From a checkpoint of a small encoder-decoder audio transcriber.
Model: 15.6M parameters, log mel input, encoder arch transformer, encoder activation gelu, encoder width 320, decoder width 128, decoder activation quick_gelu.
Training: soap at rate 0.0013, 3500 steps, batches of 64.
Data: 15625 training examples, 14.3 epochs.
Rows from block 4 of the text decoder of a small encoder-decoder audio transcriber, named by matrix and row number. Rows with one number belong to one neuron. Each number is 500 + 40 x the weight over its row's rms, rounded and kept within 0 to 999. All counts start at 0. Numbers have three digits each.
After each neuron's rows are labels from the 100 texts, of 14976, where the neuron reaches its highest value: "tokens" is the input token at the peak. Only what is clearly more common there than usual is listed. The data: read English sentences (LibriTTS-R).
# fc1: MLP up (decoder.blocks.4.mlp.fc1.weight, 512x128), inputs 0-127
# fc2: MLP down (decoder.blocks.4.mlp.fc2.weight, 128x512, transposed), outputs 0-127

fc1.103:566535451477478576506488522454399500471497503556575512513537479566458515516470519502491518476496590544417557485456501434495462433519532552472434527490430492480482533462466576503512523515494464483542466519538454391446516539458554517507466521562498559496456502557462518455480497557487542499521500523539542522415487508500459437539488489452490558487459439523481533451522542493510456492433
fc2.103:493520451558471449543455466505488472506513446499489500497540496552506517464471467542522475497465507498511477500481464482504457579482444505584455504534452514493526547520490499446519552416530475465468503521468546575484508556540506496519507495494505453540492493511544495549539611518515429487515514512501383398583542472502551531514445504506535493517567509455577447540441460563556493560406
tokens: "b"; "h"; "v"

fc1.286:456412535495465472560521497495418479424548446518538525544489403456491520430537474509482500526513546480456541428503506480470545552491502519509540504586456452511520517564535506512491550455509467498545453560464555603573453501531534546549512482464462549505443503478440516501536485465519526417531441503532556476462456525501465471600533540524576535512495465542511486526525497516493489492492
fc2.286:509512549514557471494562472469522532503581496476553513420424542500534474559475494515439543510549513486484497477569427490463528514474534471599413533412480514458544531484429489509485477492528492529445564494477490574439457493514519515466469521425499463477521544544459448533456513557583591545465449500523459540502534544496537512468476446522492487536507488510501441536481513551521544427509
tokens: "o"

fc1.258:519453534473531464567522583465506572432549532510442551470480501537443514498481483514485469509451497487469487587476479434447477505523567481448510518519416499529454513511510490444530461481494599489534539481514485478510526492506499483496472456526585561573476470433463525540524516484500492459449564583486483500429494546436533513418559520502517517482419519528465565525525497509441431548547
fc2.258:503563495492556483515514544470459432514542503495563448537487572430464517520507508502544540483576503473580411486504488519497478507445557470489462527516517529473561561499526453556514584530553455509487499545542463574524484506476508582510488455499477443431464518569402482440475456565511487495526458491481503453464529484500508575538488476430534504558584514486474484456578520496462521510471
tokens: "b"

fc1.197:506451516519421489488499500431543500492534473553522536469549453475516451566477507434528507522470538494542485500462497522509472463532539556502502461504502455575501477481465528532516452469416467485512489453502614538469502428486503509491517574440514500510559576472496568501470529496487559468533545507508493435444401430492511481535517492447469571471536462531560512469440496534410401519518
fc2.197:526576472549527578465527511509484517479421491468462475515452538518536552489524515621479427432478513509516497515498533480518490528487497534515449490513592542454504460511553500440471582551545533503572487473465405471497500543553489470486468512493495543527520505557499418464526464486544470530556469435396458574501551556567526490503551482499516492491508518551458463457513502534532531476455
tokens: "l"; "i"

fc1.136:521493607473462491449456465540492583440537517515585491471526461541523478560505529533524467474516538475501553507572448453501509468504517466507533487536490444483522522469520502536446482483465443535546519507518454579482481479510468534509543605444545565496470556554496479528421501491502482495494450472523482449465490560534439536527410470563518540471508426541509501423458501555493494571440
fc2.136:594480485526551506411482510460490439516476539534520482421452504484532462522539475524537479517498559524522518513510494430524421423470411500544459467449525529509445458446499393465527478503446494470519602558535559482496504509558560464462487496608484509465486460444473415464532498485463469521508539484465534517560546513502467495489536473443458505550493543472514478540530533534465510497479
tokens: "l"; "k"

fc1.84:536544522493504521502533502517513521476463434503492469547494463449480476465569498539421541497480479499536505500511533516515483491492522521480503496545427539462476551474479477456624472526428473485484447504466510540489500415484506491472574494503495476549473527513475568419550480505486453448454548515442511483547507518557589521523511419472586495549489504585513525421508469578422402477520
fc2.84:444500491489444544529528486478478471537447569488463471481533491439504453585522492540600502518509498448441489525505488478471579579547549497515463482460505513495513551490486519532493601514527564508483487412498539459545518485475493459559536502511438496537518475453506460635541507466555559510492512448480517548461472385465485454503469498453444492520524503475438515524452493482521507463435
tokens: "o"; "i"; "l"

fc1.174:518551546378473521456505448509545470484502442446534491518588500499491507470466488533464508484485486523440433442473487500532540479563472473525477486489530549540533487484547578530513490486484533500450480522609442494500517435527553541476408502472538518503462534511495513532502478490540550534486485417507506574498555542485564446522539555480485536494607541586545538528552523435498500473501
fc2.174:544489555474495513513560477404498519439562562571508530568445561443482474585457535444560504560501484509518511557471573502584476572502498480441462444518531464486482576449450484544515544474520493380485500479530491473492505513539399555472550464511519523507538498543541542543505482512510456500512524501561484486475483500541487490525484576554453500514543543511506495545533454482536463493512
tokens: "b"; "v"; "m"

fc1.268:496466506497572522539532491578508469435489468515488429507482526579485551486497508402488524480467490552454483497512519470473510468505576576585514495500511532478466455549443534445425533499445467501489464568474496526442584476519481548489450492535416486467562505528579551478466567530489430522467557591540470465506606495478498531493506523489502480464541487524484534487512536537490469446516
fc2.268:449521483459421525480480482509489502522455477496534553463527472386544481556499526521502464480534489561490522528516463495475482481523435431420515525507470464510576442491539479532588509438525447521499471427509507467535435510454419509459519499489596472527473490523474522535565462528464494475606520475460480622463458533587502519530493528528469483535485482465537507493458519442469500465497
tokens: "e"; "t"; "s"

fc1.109:524486562483481430559507546500541504455506549536538527548465458561511514544503494481488464450521441461506520607481516465514474475456483456541430532571486496486573508430514484493521465461515422421437547575513528500482511564448476504509514479475445426565550491461486510505519467552540475493473516516448575605417505453509487491483483524495477506519571469523496556482497525507527457589532
fc2.109:489538465529499535501486483483529472484503539466472584514540487508483424430504477427495466532513521527553478494476503494495516597565504459492578480478490497518457474485531448458512462504480465453518520470562465506532530490516446477482518517521469508505486453540565508486477497422498377492477493442544496424597559506431464516474509466484554472540547521473432556490470537584415608491528
tokens: "b"; "p"; "m"; "<end>"

fc1.130:508533571457518517486448475442507499493558472540548566430447539563440489508512483578543533465430566495477517497496457429589547557500463487524508506514515585534482500469541425597481509524548496496500500548451543484463447514476492479465526461491547537487487507487478525506525577441545517543501533566517435570476503461505517520554482491504535484558458538457537565570493481570511534536540
fc2.130:494553463571525547465547537552494486493458526537425405523508465512415527454503465420449501542498443511512476538525514533453436514505528435454579503541525424493466454514529482396486545460481458512509462514541499555555489542475458543483461632459512549526485494531557432517493475522461467432503506439505572504489531494527489503503463520494509459509474528555467458469539471522495491523462
tokens: "b"; "t"

fc1.297:535486605443499546469489463560486492500508517509508533451462511430471496464541504534475588463453538475546481493506474529527495444516507537486527483468539496598483551463477529496470551490380402448525449490490480529491577571491497496547525502461478513550443527515506492540533551547575530502465553526442461508526512549482541524500479580600520509506544537503548509560498426493515451511517
fc2.297:462497444510484463549501501508503462571568537518462461417535439520563497492479539481467438497546471503486444545475508469517467508546503492549479518546413517429454501509499476520551406459542598514526473505514549539503496503478515482519551549543570516481548536453483521518405499435481451527450450533510569486484634519483521539506507456418486531522471436516508491519534526529476472519541
tokens: "e"; "t"; "k"

fc1.112:443507470520451533568574465472530497519492483493512510551477521418514434590554480475516518597486508550545490496536453495540518559480584473548525521513546487558461513498416541488541506502505412498550484520505517560446469522408532444498476545552501434480570509478473463533555487500487435456484561439508506508451433522488468497488478487424488580515533517503501469493518542554452459476526
fc2.112:529521448490523475518477545506431575441513474471431503460475532535480558519487513550444438524508502471469517578480504492509512438478481553471460469500476497525540427484556444484512553462460561488458497509503435501486496481585450436477572455402524571539494498523512505474490482558502524513562439524505461499510554517472470528506524545591505440558495521489493484504487418542445469533380
tokens: "l"; "n"; "d"; "<end>"

fc1.311:519518467545528491541474522507579480504528439543556531493496536455475447507527492516511480455485505501517521468461508547467481500519479486472523492484439474506442526552616502517445487483470450461457490555457460521575553518546504452476507598510593456494481460479524427544515492437473460508576495566521511553429525515485478464440436538450510604485482569540530505504493560526448500420463
fc2.311:546474551442523483517539537423495527454462532486441508629537491508484501595492490479525577539498457505424507474520480422520490430433505497522483532461524467438442516523468527448518472526501480576455462499520515495463436550515511523533488486508440529513499511519425523553463568548507539504520531536431528440511476524493462566541581578527515483469473502509454505498468503441562541461459
tokens: "b"; "u"

fc1.400:493505504487473524550496570497524519532514548506536474509516521492447508502546483541453400508500454461417508459539557457456499440434505516399544517509506488488464506437443482499446594492512458497467460489501418525496482496534469606542463505516574496565530463414516531526516516518476572500517420511555590524524500482487431466547492516483496520507536539521533482576514451536541524561510
fc2.400:497493494514485515448545466545495474459549470489516512529455522384545567473426506488403579487493481493504466475485535561540432543554534498571496513493474588459502530497554504489477520452509516506508531480493469456529512507478539456465566422582528535478531505532497567477555584470445462524544529554551417550536534492486497550583527475526539471536426451462494489516498530532481525494479
tokens: "o"; "e"; "a"

fc1.106:543538559481531499492482536427480478479455569494525559481469418467447467476592501487594459547481541521502487486456563511560542530579496510507487525500451474534498539523494519407431495568514469482502463513434444517573440565571475515496485493495407490455474537459577478475508421471459499551492499505493482485511517523512544521520502507493519561532475537502526542416443532563520483547506
fc2.106:463534486553520488532569508498448451506473500470503493544535583536528523474411466480499568520517543506451514494489473539468517414495463483478503424494515451514453465552580508463511449470553531494458582511533505479473444458439514441556529484415494478495569469510406457477550546477481481444531522514560547492466570440522529537515491518506499405534531463447511514477430489515465497426480
tokens: "u"; "n"; "t"

fc1.350:478490531453487500464507518462557520452468502482515425444599501478528522491509518494533495579441395483483505551437472551545505553489516490474575478490464485491464409491508480529571528441450553493572485490482515417538480552472552453498468497498532494529543519511609528545467462474545474565448502480477483526564441472445501447435552506563511550469556472468495522517517544518555496508508
fc2.350:537545496530465480478532521540444511501459478491502473569492560498453496533522518519480595509567569479508563501584525509472459428502509465488466492433548516516511409517486521469464496538549403526493549610457487521516515494549465513490506590518441506478497426553446481461538470546485522477486424532467572507502581568526511526480450475423562506500517525504494503497533476535451480558503
tokens: "o"; "i"

fc1.433:491505468471492540507493566516539533472422480544526568453501465472509463541450467466508527514554526493520467526510485490460501647457432509472462430490538474500505568457534470439457467503456494508510456516464454513473467568472450507519565463462471537444489592449453517473549540515481488487492453597523547486487426505553497423528509493418506475554531483467555513474472538505536460547546
fc2.433:445506504544530451456486484474515493565558544457526455477406496568515517480567549545482487528499507551504458494463471435416482452450529493599517544511452562483470491500434491527489521482549425432493482506429491557519536517536458449497503484512476505559511427505559477543414474526481466479451476437497491494516522561439551454454466547513534494486534492525501436477527441585538512530535
tokens: "o"; "y"

fc1.59:508491536484454474538489510521442478469481524515515418494476517489535518508549503499515489451512511426489525435467591453484394508527450546525441502510525470511489504428565536498534554511496558500619494444517470548506512362429479500477496459526461501460510530510500526427398531432474444480502598514527463475462519516489532499509547469498483508545480483483556568494545462527520488510502
fc2.59:529529504545557492504431514590504447473483490501477487522534541519532482532477427529497490480405545497599495563503437506507549545433479543464557525485464523505507496553487532521479522441546474562490526565452551501508512503541494564487488502487502489492553509492563566519564474462483514511524418582510567517480510537581473436452477550528569531416520438529475537501458524436530461543491
tokens: "l"; "h"

fc1.477:435531487546441521510577502471566521457562437455486489477543531519560442462470461498457510556508448497464551549472497430496449555475479488597488447503528450503490481502485420569445498420486464489427512535481456521490501437445418498406498489507570556537428518502482483489496453479485519542509515476562512416497493509501479498523539521527444584464457461485507475504470480491549467512482
fc2.477:459497471477509502478466546479474514420458503573484524444487449575531518513515454503450465444469466530508470486513468529508450435477505535448538477514519496560490546403432627484529478480572487439496459558465495506478488505561494466491462511508407411479489518538516528484407543545479538454513510556522500494514593460548482537481500515477493433500481533558500502547499472473433572495505
tokens: "l"; "s"; "h"

fc1.395:458510454484514514549468462545491494563518497448528583529491524471438498442452454556550516562481487466545430508512562491555507501444491509438515526376538529537475532491548485480520490470469568458463514565520450461512456440607558506436483518496480560487503518537515509553505507516499532532461506499485420563450489520501469434502512520545510532530499596533531491458459454536504463440446
fc2.395:504503546454524526491502493459487475430425501476523494545477520565457508523490531516460468563586496500481511445474499506491508521547544535532463481509531520433541513516530578506425450462560548528506569432549466468529466562495522489510498494522555546497481443535467551517483461564458466404528479567480559469476526536532538510448550458434501428469476515521508538564519492511612520536590
tokens: "o"; "<end>"

fc1.462:452509454528442471524501474456559530509494559622500561469515512541502509501535472537403510515485521509499546473527476528530408439459483508490513463596458423538470518487411445476442469482442506487529516632488530490519512498466530537486517486547550579480472537471473548520483499491477480503533549439497534464466511466464520566552477520500494536541514507512544455443488444543496426472512
fc2.462:563488469521544495524491509495503544501506451524470502575488526504526516433520471488584427499514491514508506531424467458552474489479486529533429487426542543536521440478510526473632510534409467588514468559502471502493457409490481492470544459566535421520531481530500499457553489495509477534523454483496522491521495444495492448544506438487457528453519473445472561508485599504463551495421
tokens: "l"