config.yaml
gain_aug_db: 10
tokenizer: "char"
vocab_size: 32
encoder_norm: "layernorm"
encoder_activation: "gelu"
encoder_qk_norm: false
encoder_parallel_block: false
encoder_num_experts: 8
encoder_moe_every: 2
encoder_expert_mlp_ratio: 1
decoder_activation: "quick_gelu"
decoder_prefix_bidirectional: true
lr: 0.0013
max_precond_dim: 1536
Rows from block 6 of the text decoder of a small encoder-decoder audio transcriber, named by matrix and row number. Rows with one number belong to one neuron. Each number is 500 + 25 x the weight over its row's rms, rounded and kept within 0 to 999. All counts start at 0. Numbers have three digits each.
After each neuron's rows are labels from the 100 texts, of 14976, where the neuron reaches its highest value: "tokens" is the input token at the peak. Only what is clearly more common there than usual is listed. The data: read English sentences (LibriTTS-R). In brackets: how many of the 100.
# fc1: MLP up (decoder.blocks.6.mlp.fc1.weight, 512x128), inputs 0-127
# fc2: MLP down (decoder.blocks.6.mlp.fc2.weight, 128x512, transposed), outputs 0-127

fc1.106:507517525498526513484538512498528488491527493540493496466505450504556493469495500484512520500493512531458518481514505486518504497513474472477522491453473480484503509480479510487505508510483525498487496551458467491487513463495461478521491509540529530517497583479511473452516548523521506561547526454496537452456490476482475502492486475490484500473518477474493528496518489467510523491528
fc2.106:491500491514474527529482490501503516490478478496509484554533531526461538528531512492503471532534498444484504453434498522487516506482514501492480478538455478500530486540541514504521541530494521507481488471531504491553479497491526511496485469535487480456517459499500536509469472478501445450449481515477522524487502470483498520511515507523488452510475479523511517525505502505457493489501
tokens: "l" (37); "i" (22); "q" (16)

fc1.445:519532493489512505520551464497456489451532517530526466515491492528513475552480553465527497505504516490490462498502506486507467502498498514483548479503486465502510545445483476520493492529482465479454517570497501490491468526504443514495492483547509537490511466472507510487481489545518476503527499507476471480477475520552502495502483478494498503480561517502484476504496511526490541496507
fc2.445:504515492518511497517473496520479485509465470496511495510489490520464519500517540554471495496460486513544513519495482539501540521500478481519451491508486498479485466506500479485504512544526524502566454498462476516499507525473492462483497492471439462525493521546505490560503465462457499526447523490531518499498522537464481506524521520476526475496470480503504552491532493481506470506486
tokens: "l" (62); "h" (15); "b" (12)

fc1.510:511562486508459518477515509500487465506525477517528533511514474502506511532481494540536533517514535501502526496514511481456465460523477478522533507487502515453474535459503449470479505479464535467475484502527540491510454509519503481541498500525493483487492467493492548497501483538471512487500516485519471539483510520447482475472486525527514513467473434468468489512499484512481491523481
fc2.510:502471449518533517511463466521526517499475504516479480507462544499526490494491513439535453517489485513484468476501525496550494506465504534494467527525504494539490443486519472489482462475536429518530506514489495479491519510523524546474492493480478509500521496526534500521468516509508520472527499511513535448507521493533539477532518460470494499540546506524496510523470502499503496506495
tokens: "h" (25); "c" (19); "i" (18); "f" (10)

fc1.440:479502505457520478483484481479483487513525502458480489516546482500504471498519467509504483495496491476475549491478591513492505502505523516470484475531487535517527544484487526500510540471500479467504440491527455477540539517506482521493495521483516481504486511553473514462504507501500572505470521499509491463464499522555436484524519516483513490522499509521500494461504523501514495492491
fc2.440:479506498497505488491490479470523504502474445519468490500497494549484482442501509487462459463509478507553453534527452489529530525534501524507435521487471457480509457494486507478466477490516519511490516499525519492482524452504516481496499480489535538484495541518534481511516478513522521498535459511510465524532486485453544539465511514504465463497506525519474495510518516499485510522496
tokens: "m" (85)

fc1.89:510502515494480448510485446503470487493468488496493491498515515521468490491487468489460552469530546498465485465497537506502514477452478476477531489504512504460521506465445483532521441503503469476456497470499498465526465480445492459507498515508501520476508496481501522475473531492493490532480494488494528507483494457488477487538508508513524513515573475481542488510502504517505527448503
fc2.89:512505502486508535528487533491524510500494508510540513507500473451508533454472490532549463515492494482521487492514472508495489490494498500521471513518496551539510490576519528518485529495444505503576467468462504471516469479510537506518484487476528489486483496523484458476500511483540490523507491477494503461519489521503543495501517517490486503519459484528485556506556514485497473553504
tokens: "l" (78)

fc1.342:514545520489478481482520481483476502522497490496526490551508476461546512527496505486480489504524529508515522457519522516529481506496515556503506516464507439470503450485490492476538469504506505483528477483482533482487525546479474532508510557506511523534496463500489485484503467457517546451456497497503524458458501476492501517504513522522519508498518457520500513480488498503527486538433
fc2.342:508498528469497512540494538502494532513490510498489501474489507522509528504494485483481471469432528475490506509509501488514475469509479465488480537544486524511516523486491501499475536492470538466480534512509524457502491484510493488443478469530465480497504502486525502505541510461490525510554475499471476536526511520474506471518464498468495421557516497530472469465542509527475505528530
tokens: "m" (63); "n" (35)

fc1.391:528492494491487548494481475470526460475482530524516532531481499489494515453459521499531498533494534485498486514485476483555503447507542457455518513490505481455485517502517525519488489511511530482516446512485495545501463494505479503499505470480495513525531487508475508491488471507497504460509505500522540489469551448516495551514524480545505448495503522446523483517512504506513461460501
fc2.391:486495491483494519481539467520505542528456496513502434478527461502504481469548453467481514500479470531483446505529505480471506535530502539455508480485516509496513482476509517469513501540549494484466504539508482520511512518495506509547504519504543467461495510522493508531524481473497555482521508484510481503519534506517487491510493471514498516456488485488447495541504539498498500517561
tokens: "t" (81); "u" (17)

fc1.83:494445504505477485490465522489489539470488507482507481560494504498493488490473490495507493534464504499493498481548437500548476510528527515496488494471485505529511520528459502529531465481481530515487498462495488516481485527492549524489433528497530499491541513508516520507501460533453482527547536466508517530471491525538505479546507544504536518478504467495510526516525472506518514520479
fc2.83:525512474507533505500547519436527491479481491502522480461500554489514534489557508510536510542485490491487518478512549550468493523471508440518510459494496496454487487508501505527499513488501523484511455543456458488515499488480444485483533479489503488494514518461495510491493545483520500500475484543485501508501500540475527504512436522506472515528503515474501460496491495497511507501542
tokens: "h" (36); "e" (20); "l" (17); "i" (11)

fc1.472:493524482516457480515482522527510489517457514521516475539497473522481497524534489485490534502460478486486523446500547526493453505511481487493507499493520506488474476484502496487472514485512520516492516487473506453540489550509497490505500509471482474491507482468479527481531485458488555495472514542547531498516537491529509499512590527516479477523507494553466481519469545498504466483472
fc2.472:516554492531481538480547458476522541468486483480464499493497462503505474513504480487517444469482516548465522538526527515505493523500514530484537556516524498492512497508458457454478510541477511511477516532479493503509480474527525476523496536471514504506505518486519502525501512538487502487519507550484514494485507511524516524499456481456488483503502508562483519510447514548487490507521
tokens: "l" (48); "u" (22)

fc1.385:530479512478511549452531497494501466499509519484494475497507533516500497500533520523489523493500482502515502503424514530440470469516498517502489459526499524570498480469522506520509500498481503464472470526491523529511488547482503514514424434527510521510491495512516484504484493519507522461513509527513482515470476469490517459505557498460494474487520508549492496505498515546479516502512
fc2.385:500518472489448468524500483494487472546488538518466535494533482490468480501505500557538485475512560515473516532462506447535494510464519468524499470482525490476466490508507492500468479541538492484471496503487456501518480489522486476488506488491504513504486501516496475516490520502518504508478472490485527545533499528506510499477510525532561498515528472492498490525427489521515528440466
tokens: "a" (39); "c" (17)

fc1.470:481520485525487493528471508540540494473483543486498550488501524498533533483501532492501510514504494542444501499479503537503486530572501509496509491539479451491491531469466478518484470465491533465491513487505472548526518469485521486518524474551518517524504474505505479505475529481518543453490460485470521452472508520478488471470515478525497540517511487511505502488482541497519481520536
fc2.470:471511508499524482474472540473465464499536470451517530468464508466509486494504518517515456507509489480493474453451508481478507484490508446507504519425537522518510477480518512545498504551497488505503498504498512530479511517496503446505471470477519497470429526514518511487504461487464497524491506495490474517519503504550504504515485480485464469459492500482489526537510518467488450486516
tokens: "m" (30); "<end>" (29); "a" (19)

fc1.257:548514473498508466487474499523512484508494519541498508473474492487483461491464479475499489491506522520449504522476506480511498505544492472510498505419489536484550453499488513526497478492473515491574512565473505516523510458500529493512472503508544485496543519494509494495513491504477494504464521460475531503517465469466502509466517463486491533484513460427503492486484515504486513495495
fc2.257:468467482523463483548488507485503472498519499508528506538493484492489464486475487500495496525485482510496489457516486520455514488506542556502487473538478521462482522474530495512478514559538498511491481444517470502495460515536467515471471502527506509477514495513508526482497506522513478471487481500536519494454573480497451517458527510482535509452453505559513487519488503502503512512506
tokens: "m" (93)

fc1.227:487460483471517530508487468487492524487498478522506512487468509548504503503500502525499472508491476532507485460544480534474468483515537475538495518502460468495520538471482463546557518533452525526506488454499479494538502455500504494527488529485465500523495523467506507447505488508525497503477483480499519511507513433512515515494510502500517478484516496480496429489534507523460565507511
fc2.227:486525514521504497506459494495502538494538538495525484497506481494463464508470514487497528480529579492451475504488488482504502513495516479507500478473485533450478470541559489469503492501495545456501532513497472496524524512465504494495498518492530497495468474496493503530529521473516537512501525462439495468455476500509502466507529496460467513539475481567512510509529480487540506493499
tokens: "t" (60); "l" (25)

fc1.288:476472518484506504513470479513472495508514500533505468471538481514537487487515505466454465493495539553524528509493489488522538490526509476540486512490523515481506469484462574432507491490487531486526497515457502507488511484517505531482479492483477521455510469499488518492558518529491493501464467491543525498494501441500520519547449502502513510482518490492527488513452515484511522466537
fc2.288:476478563477482471520524505461478505464529512512511486452508513489505571512464485486465492588499493505513530489498471497489581463494494506477491516515504540521510491525523472493499547477515454482509507453540524506514469483486492468472518492472489471515545494514541467481468484515528498496499495524482507464494490501505491496513546470496490502491486525501516483485508501487469492467510
tokens: "a" (59); "t" (27)

fc1.314:529539520469483516486529489495490486447484483528508503477523497506523496480528531524465542517479532471472504495490532552524490494547484511530511491503492492456495484491508549501553492451489466494508480483474474488535502481542507509490508470475528491475521520484503513517572470452491506464527527487453485542478520465504495514502467518480490475457454483524507503478513517478479507460510
fc2.314:463480471500511526528459510508473497486511511495482497502519528482511537496507474458509534517485496501488532547547516501481497475500464481478550498508514474544498488451489489505444502515500475493496542479508494498541522525466500459508537488525494503499533513512527496511483500452480449520516504493510524455507481508515503514514522457501463497498425501513456481487457464530544486544462
tokens: "t" (56); "n" (41)

fc1.261:505507517529506477512505471516498458495503482498514511570550510520479463512525473458486472546523511511464516511504481522483480479524526451534532505467511504499524513466509487472495479509527510476534497504499455513479554501518523515512447498486500530465500482507480478521520475502505520508532473511489481525499481483491437469454469482524521528490514538461510525481490489481446484493558
fc2.261:510500551488491502484498507512454468480534511479527496454426482465473469461505479495483477493531485528540501497493490445501467486490501524515489550473509513493476491521487501490473513479510463521466506531481485529492488513495514533527534522476508478536512505518494531522478498519492464458519540523529523478521490512471503504509491516487515567498485469506544485526474493546510569498531
tokens: "t" (46); "d" (28); "c" (13)

fc1.204:499486482461498480469471511486482478496542534481556504541481507481458522473501533507475485516491511502494482474563518475471492464519526507507506478517472502519495488478489499550498497512482494499501534500523470519477490541526485492504497496468482493486507523482486498515490446478445501486520478528517510489488501509510546510510494535493521465502565490562523526508528517577538494442517
fc2.204:531489543508506544495520464533489522482514474501493477483485530495525530496499483492509477498517500535481499503498467505464475494498444468570505474473489468469539481500455440537514513523459524485497483481550475504494504506460542500530497473519536508475518527502495476493481555491544470487519518492504539504545493504485479532523482511476482505481499495464506460459467527500524532504494
tokens: "t" (89)

fc1.379:528494438464502488538510518533502458505502471484519518485523511474500470484506514483536500507535542496534495486507513502485519478513539509488510472458514467476497523513470511495516513523531467473421486509493508561483502506515436524488521516498512536514519485527496481517495445527506461515521495516525533511483504546516541484488479512521527522479549544465500462496487510538507493521519
fc2.379:525509547513515473488485503461540555536534498507485454542488450509512486513474514472488511530481497476453454474478511494495483475508502466472475483473494489492486491511466505480504526463487501483554491517414488498503541469472507486508510501483479483520481504483518471511558550477498505481503509519514530479473519488492479503507542493506517479531480516502488503489492428497515475533526
tokens: "t" (66)

fc1.107:520491521497490489513493499526494508474479496451508512497503476484452522478474489497507467488479532477494513490511465538493503477461506442519493546487487456440457498581510515511488453520515486509515534507502470502495506502481511528489524525474505510519463444500450506481464510477477498494507526493526530489451536512496524505493528502472499439454524490525526517523528462498475496510526
fc2.107:521493480490504491501476511536498509535545479550487508496555540447505503505546473523528517476528479552517501491466503471478469518550521543458518471484516524517513491424522499515527500478538517478492463481530455529494480495512537511486487496498497491503529473527527491508536523507534467520522482493454465484512520472509466511508483464517512501518517476466493510486469515530513494483479
tokens: "w" (33); "b" (18); "d" (10)

fc1.124:513504459457484511495506461458478522522492518508537497499531495490507507471496501488475520536490507508461470525486500531471462495501500509512507511464508513535490511501489485471474468472511517523525478500497505461509484506563497518510509495516461533465511532492491524464479493527500491479484531478505505489467562464525515455463529570532457525487534499430516495493486530529488493495558
fc2.124:515543524491475478460540495468538454476530560498495481479501486494515462511501493492491491523510509463521520471479568482507546500493546502496521511498490543517524464461478470539473504481498474440457505532495483469485509504487487511488489492498485520484509481532467485501460495552517572485503537480498498516488479459494468485535531537497517521529482526506494516513497511480495487516504
tokens: "w" (96)

fc1.169:507531490549496474516419527494471514502507516481487504492491519511485533512506493479501474502566467499487503463485503512451451525514528505493534497498486532517471510484514455504544497510456527480487544483468496549530530504506515521509499512541504537538489524508472481484483505470508526455539507459482503518494522466497532549459507523455481515522496505460515506500496478503472504483471
fc2.169:481515521520469503495518514503532429486545492545512548463488541456510519510474522549502546530490523553534525487547512479480498494494478481518459503492491487494519494488540499485424484503496455552507511501547507491500467499487456515481493517490536499484500468495525495504528551520473493523501477488494484510502461516524497498506521482481520500527538442489508474514494490503489503509498
tokens: "l" (53); "e" (37)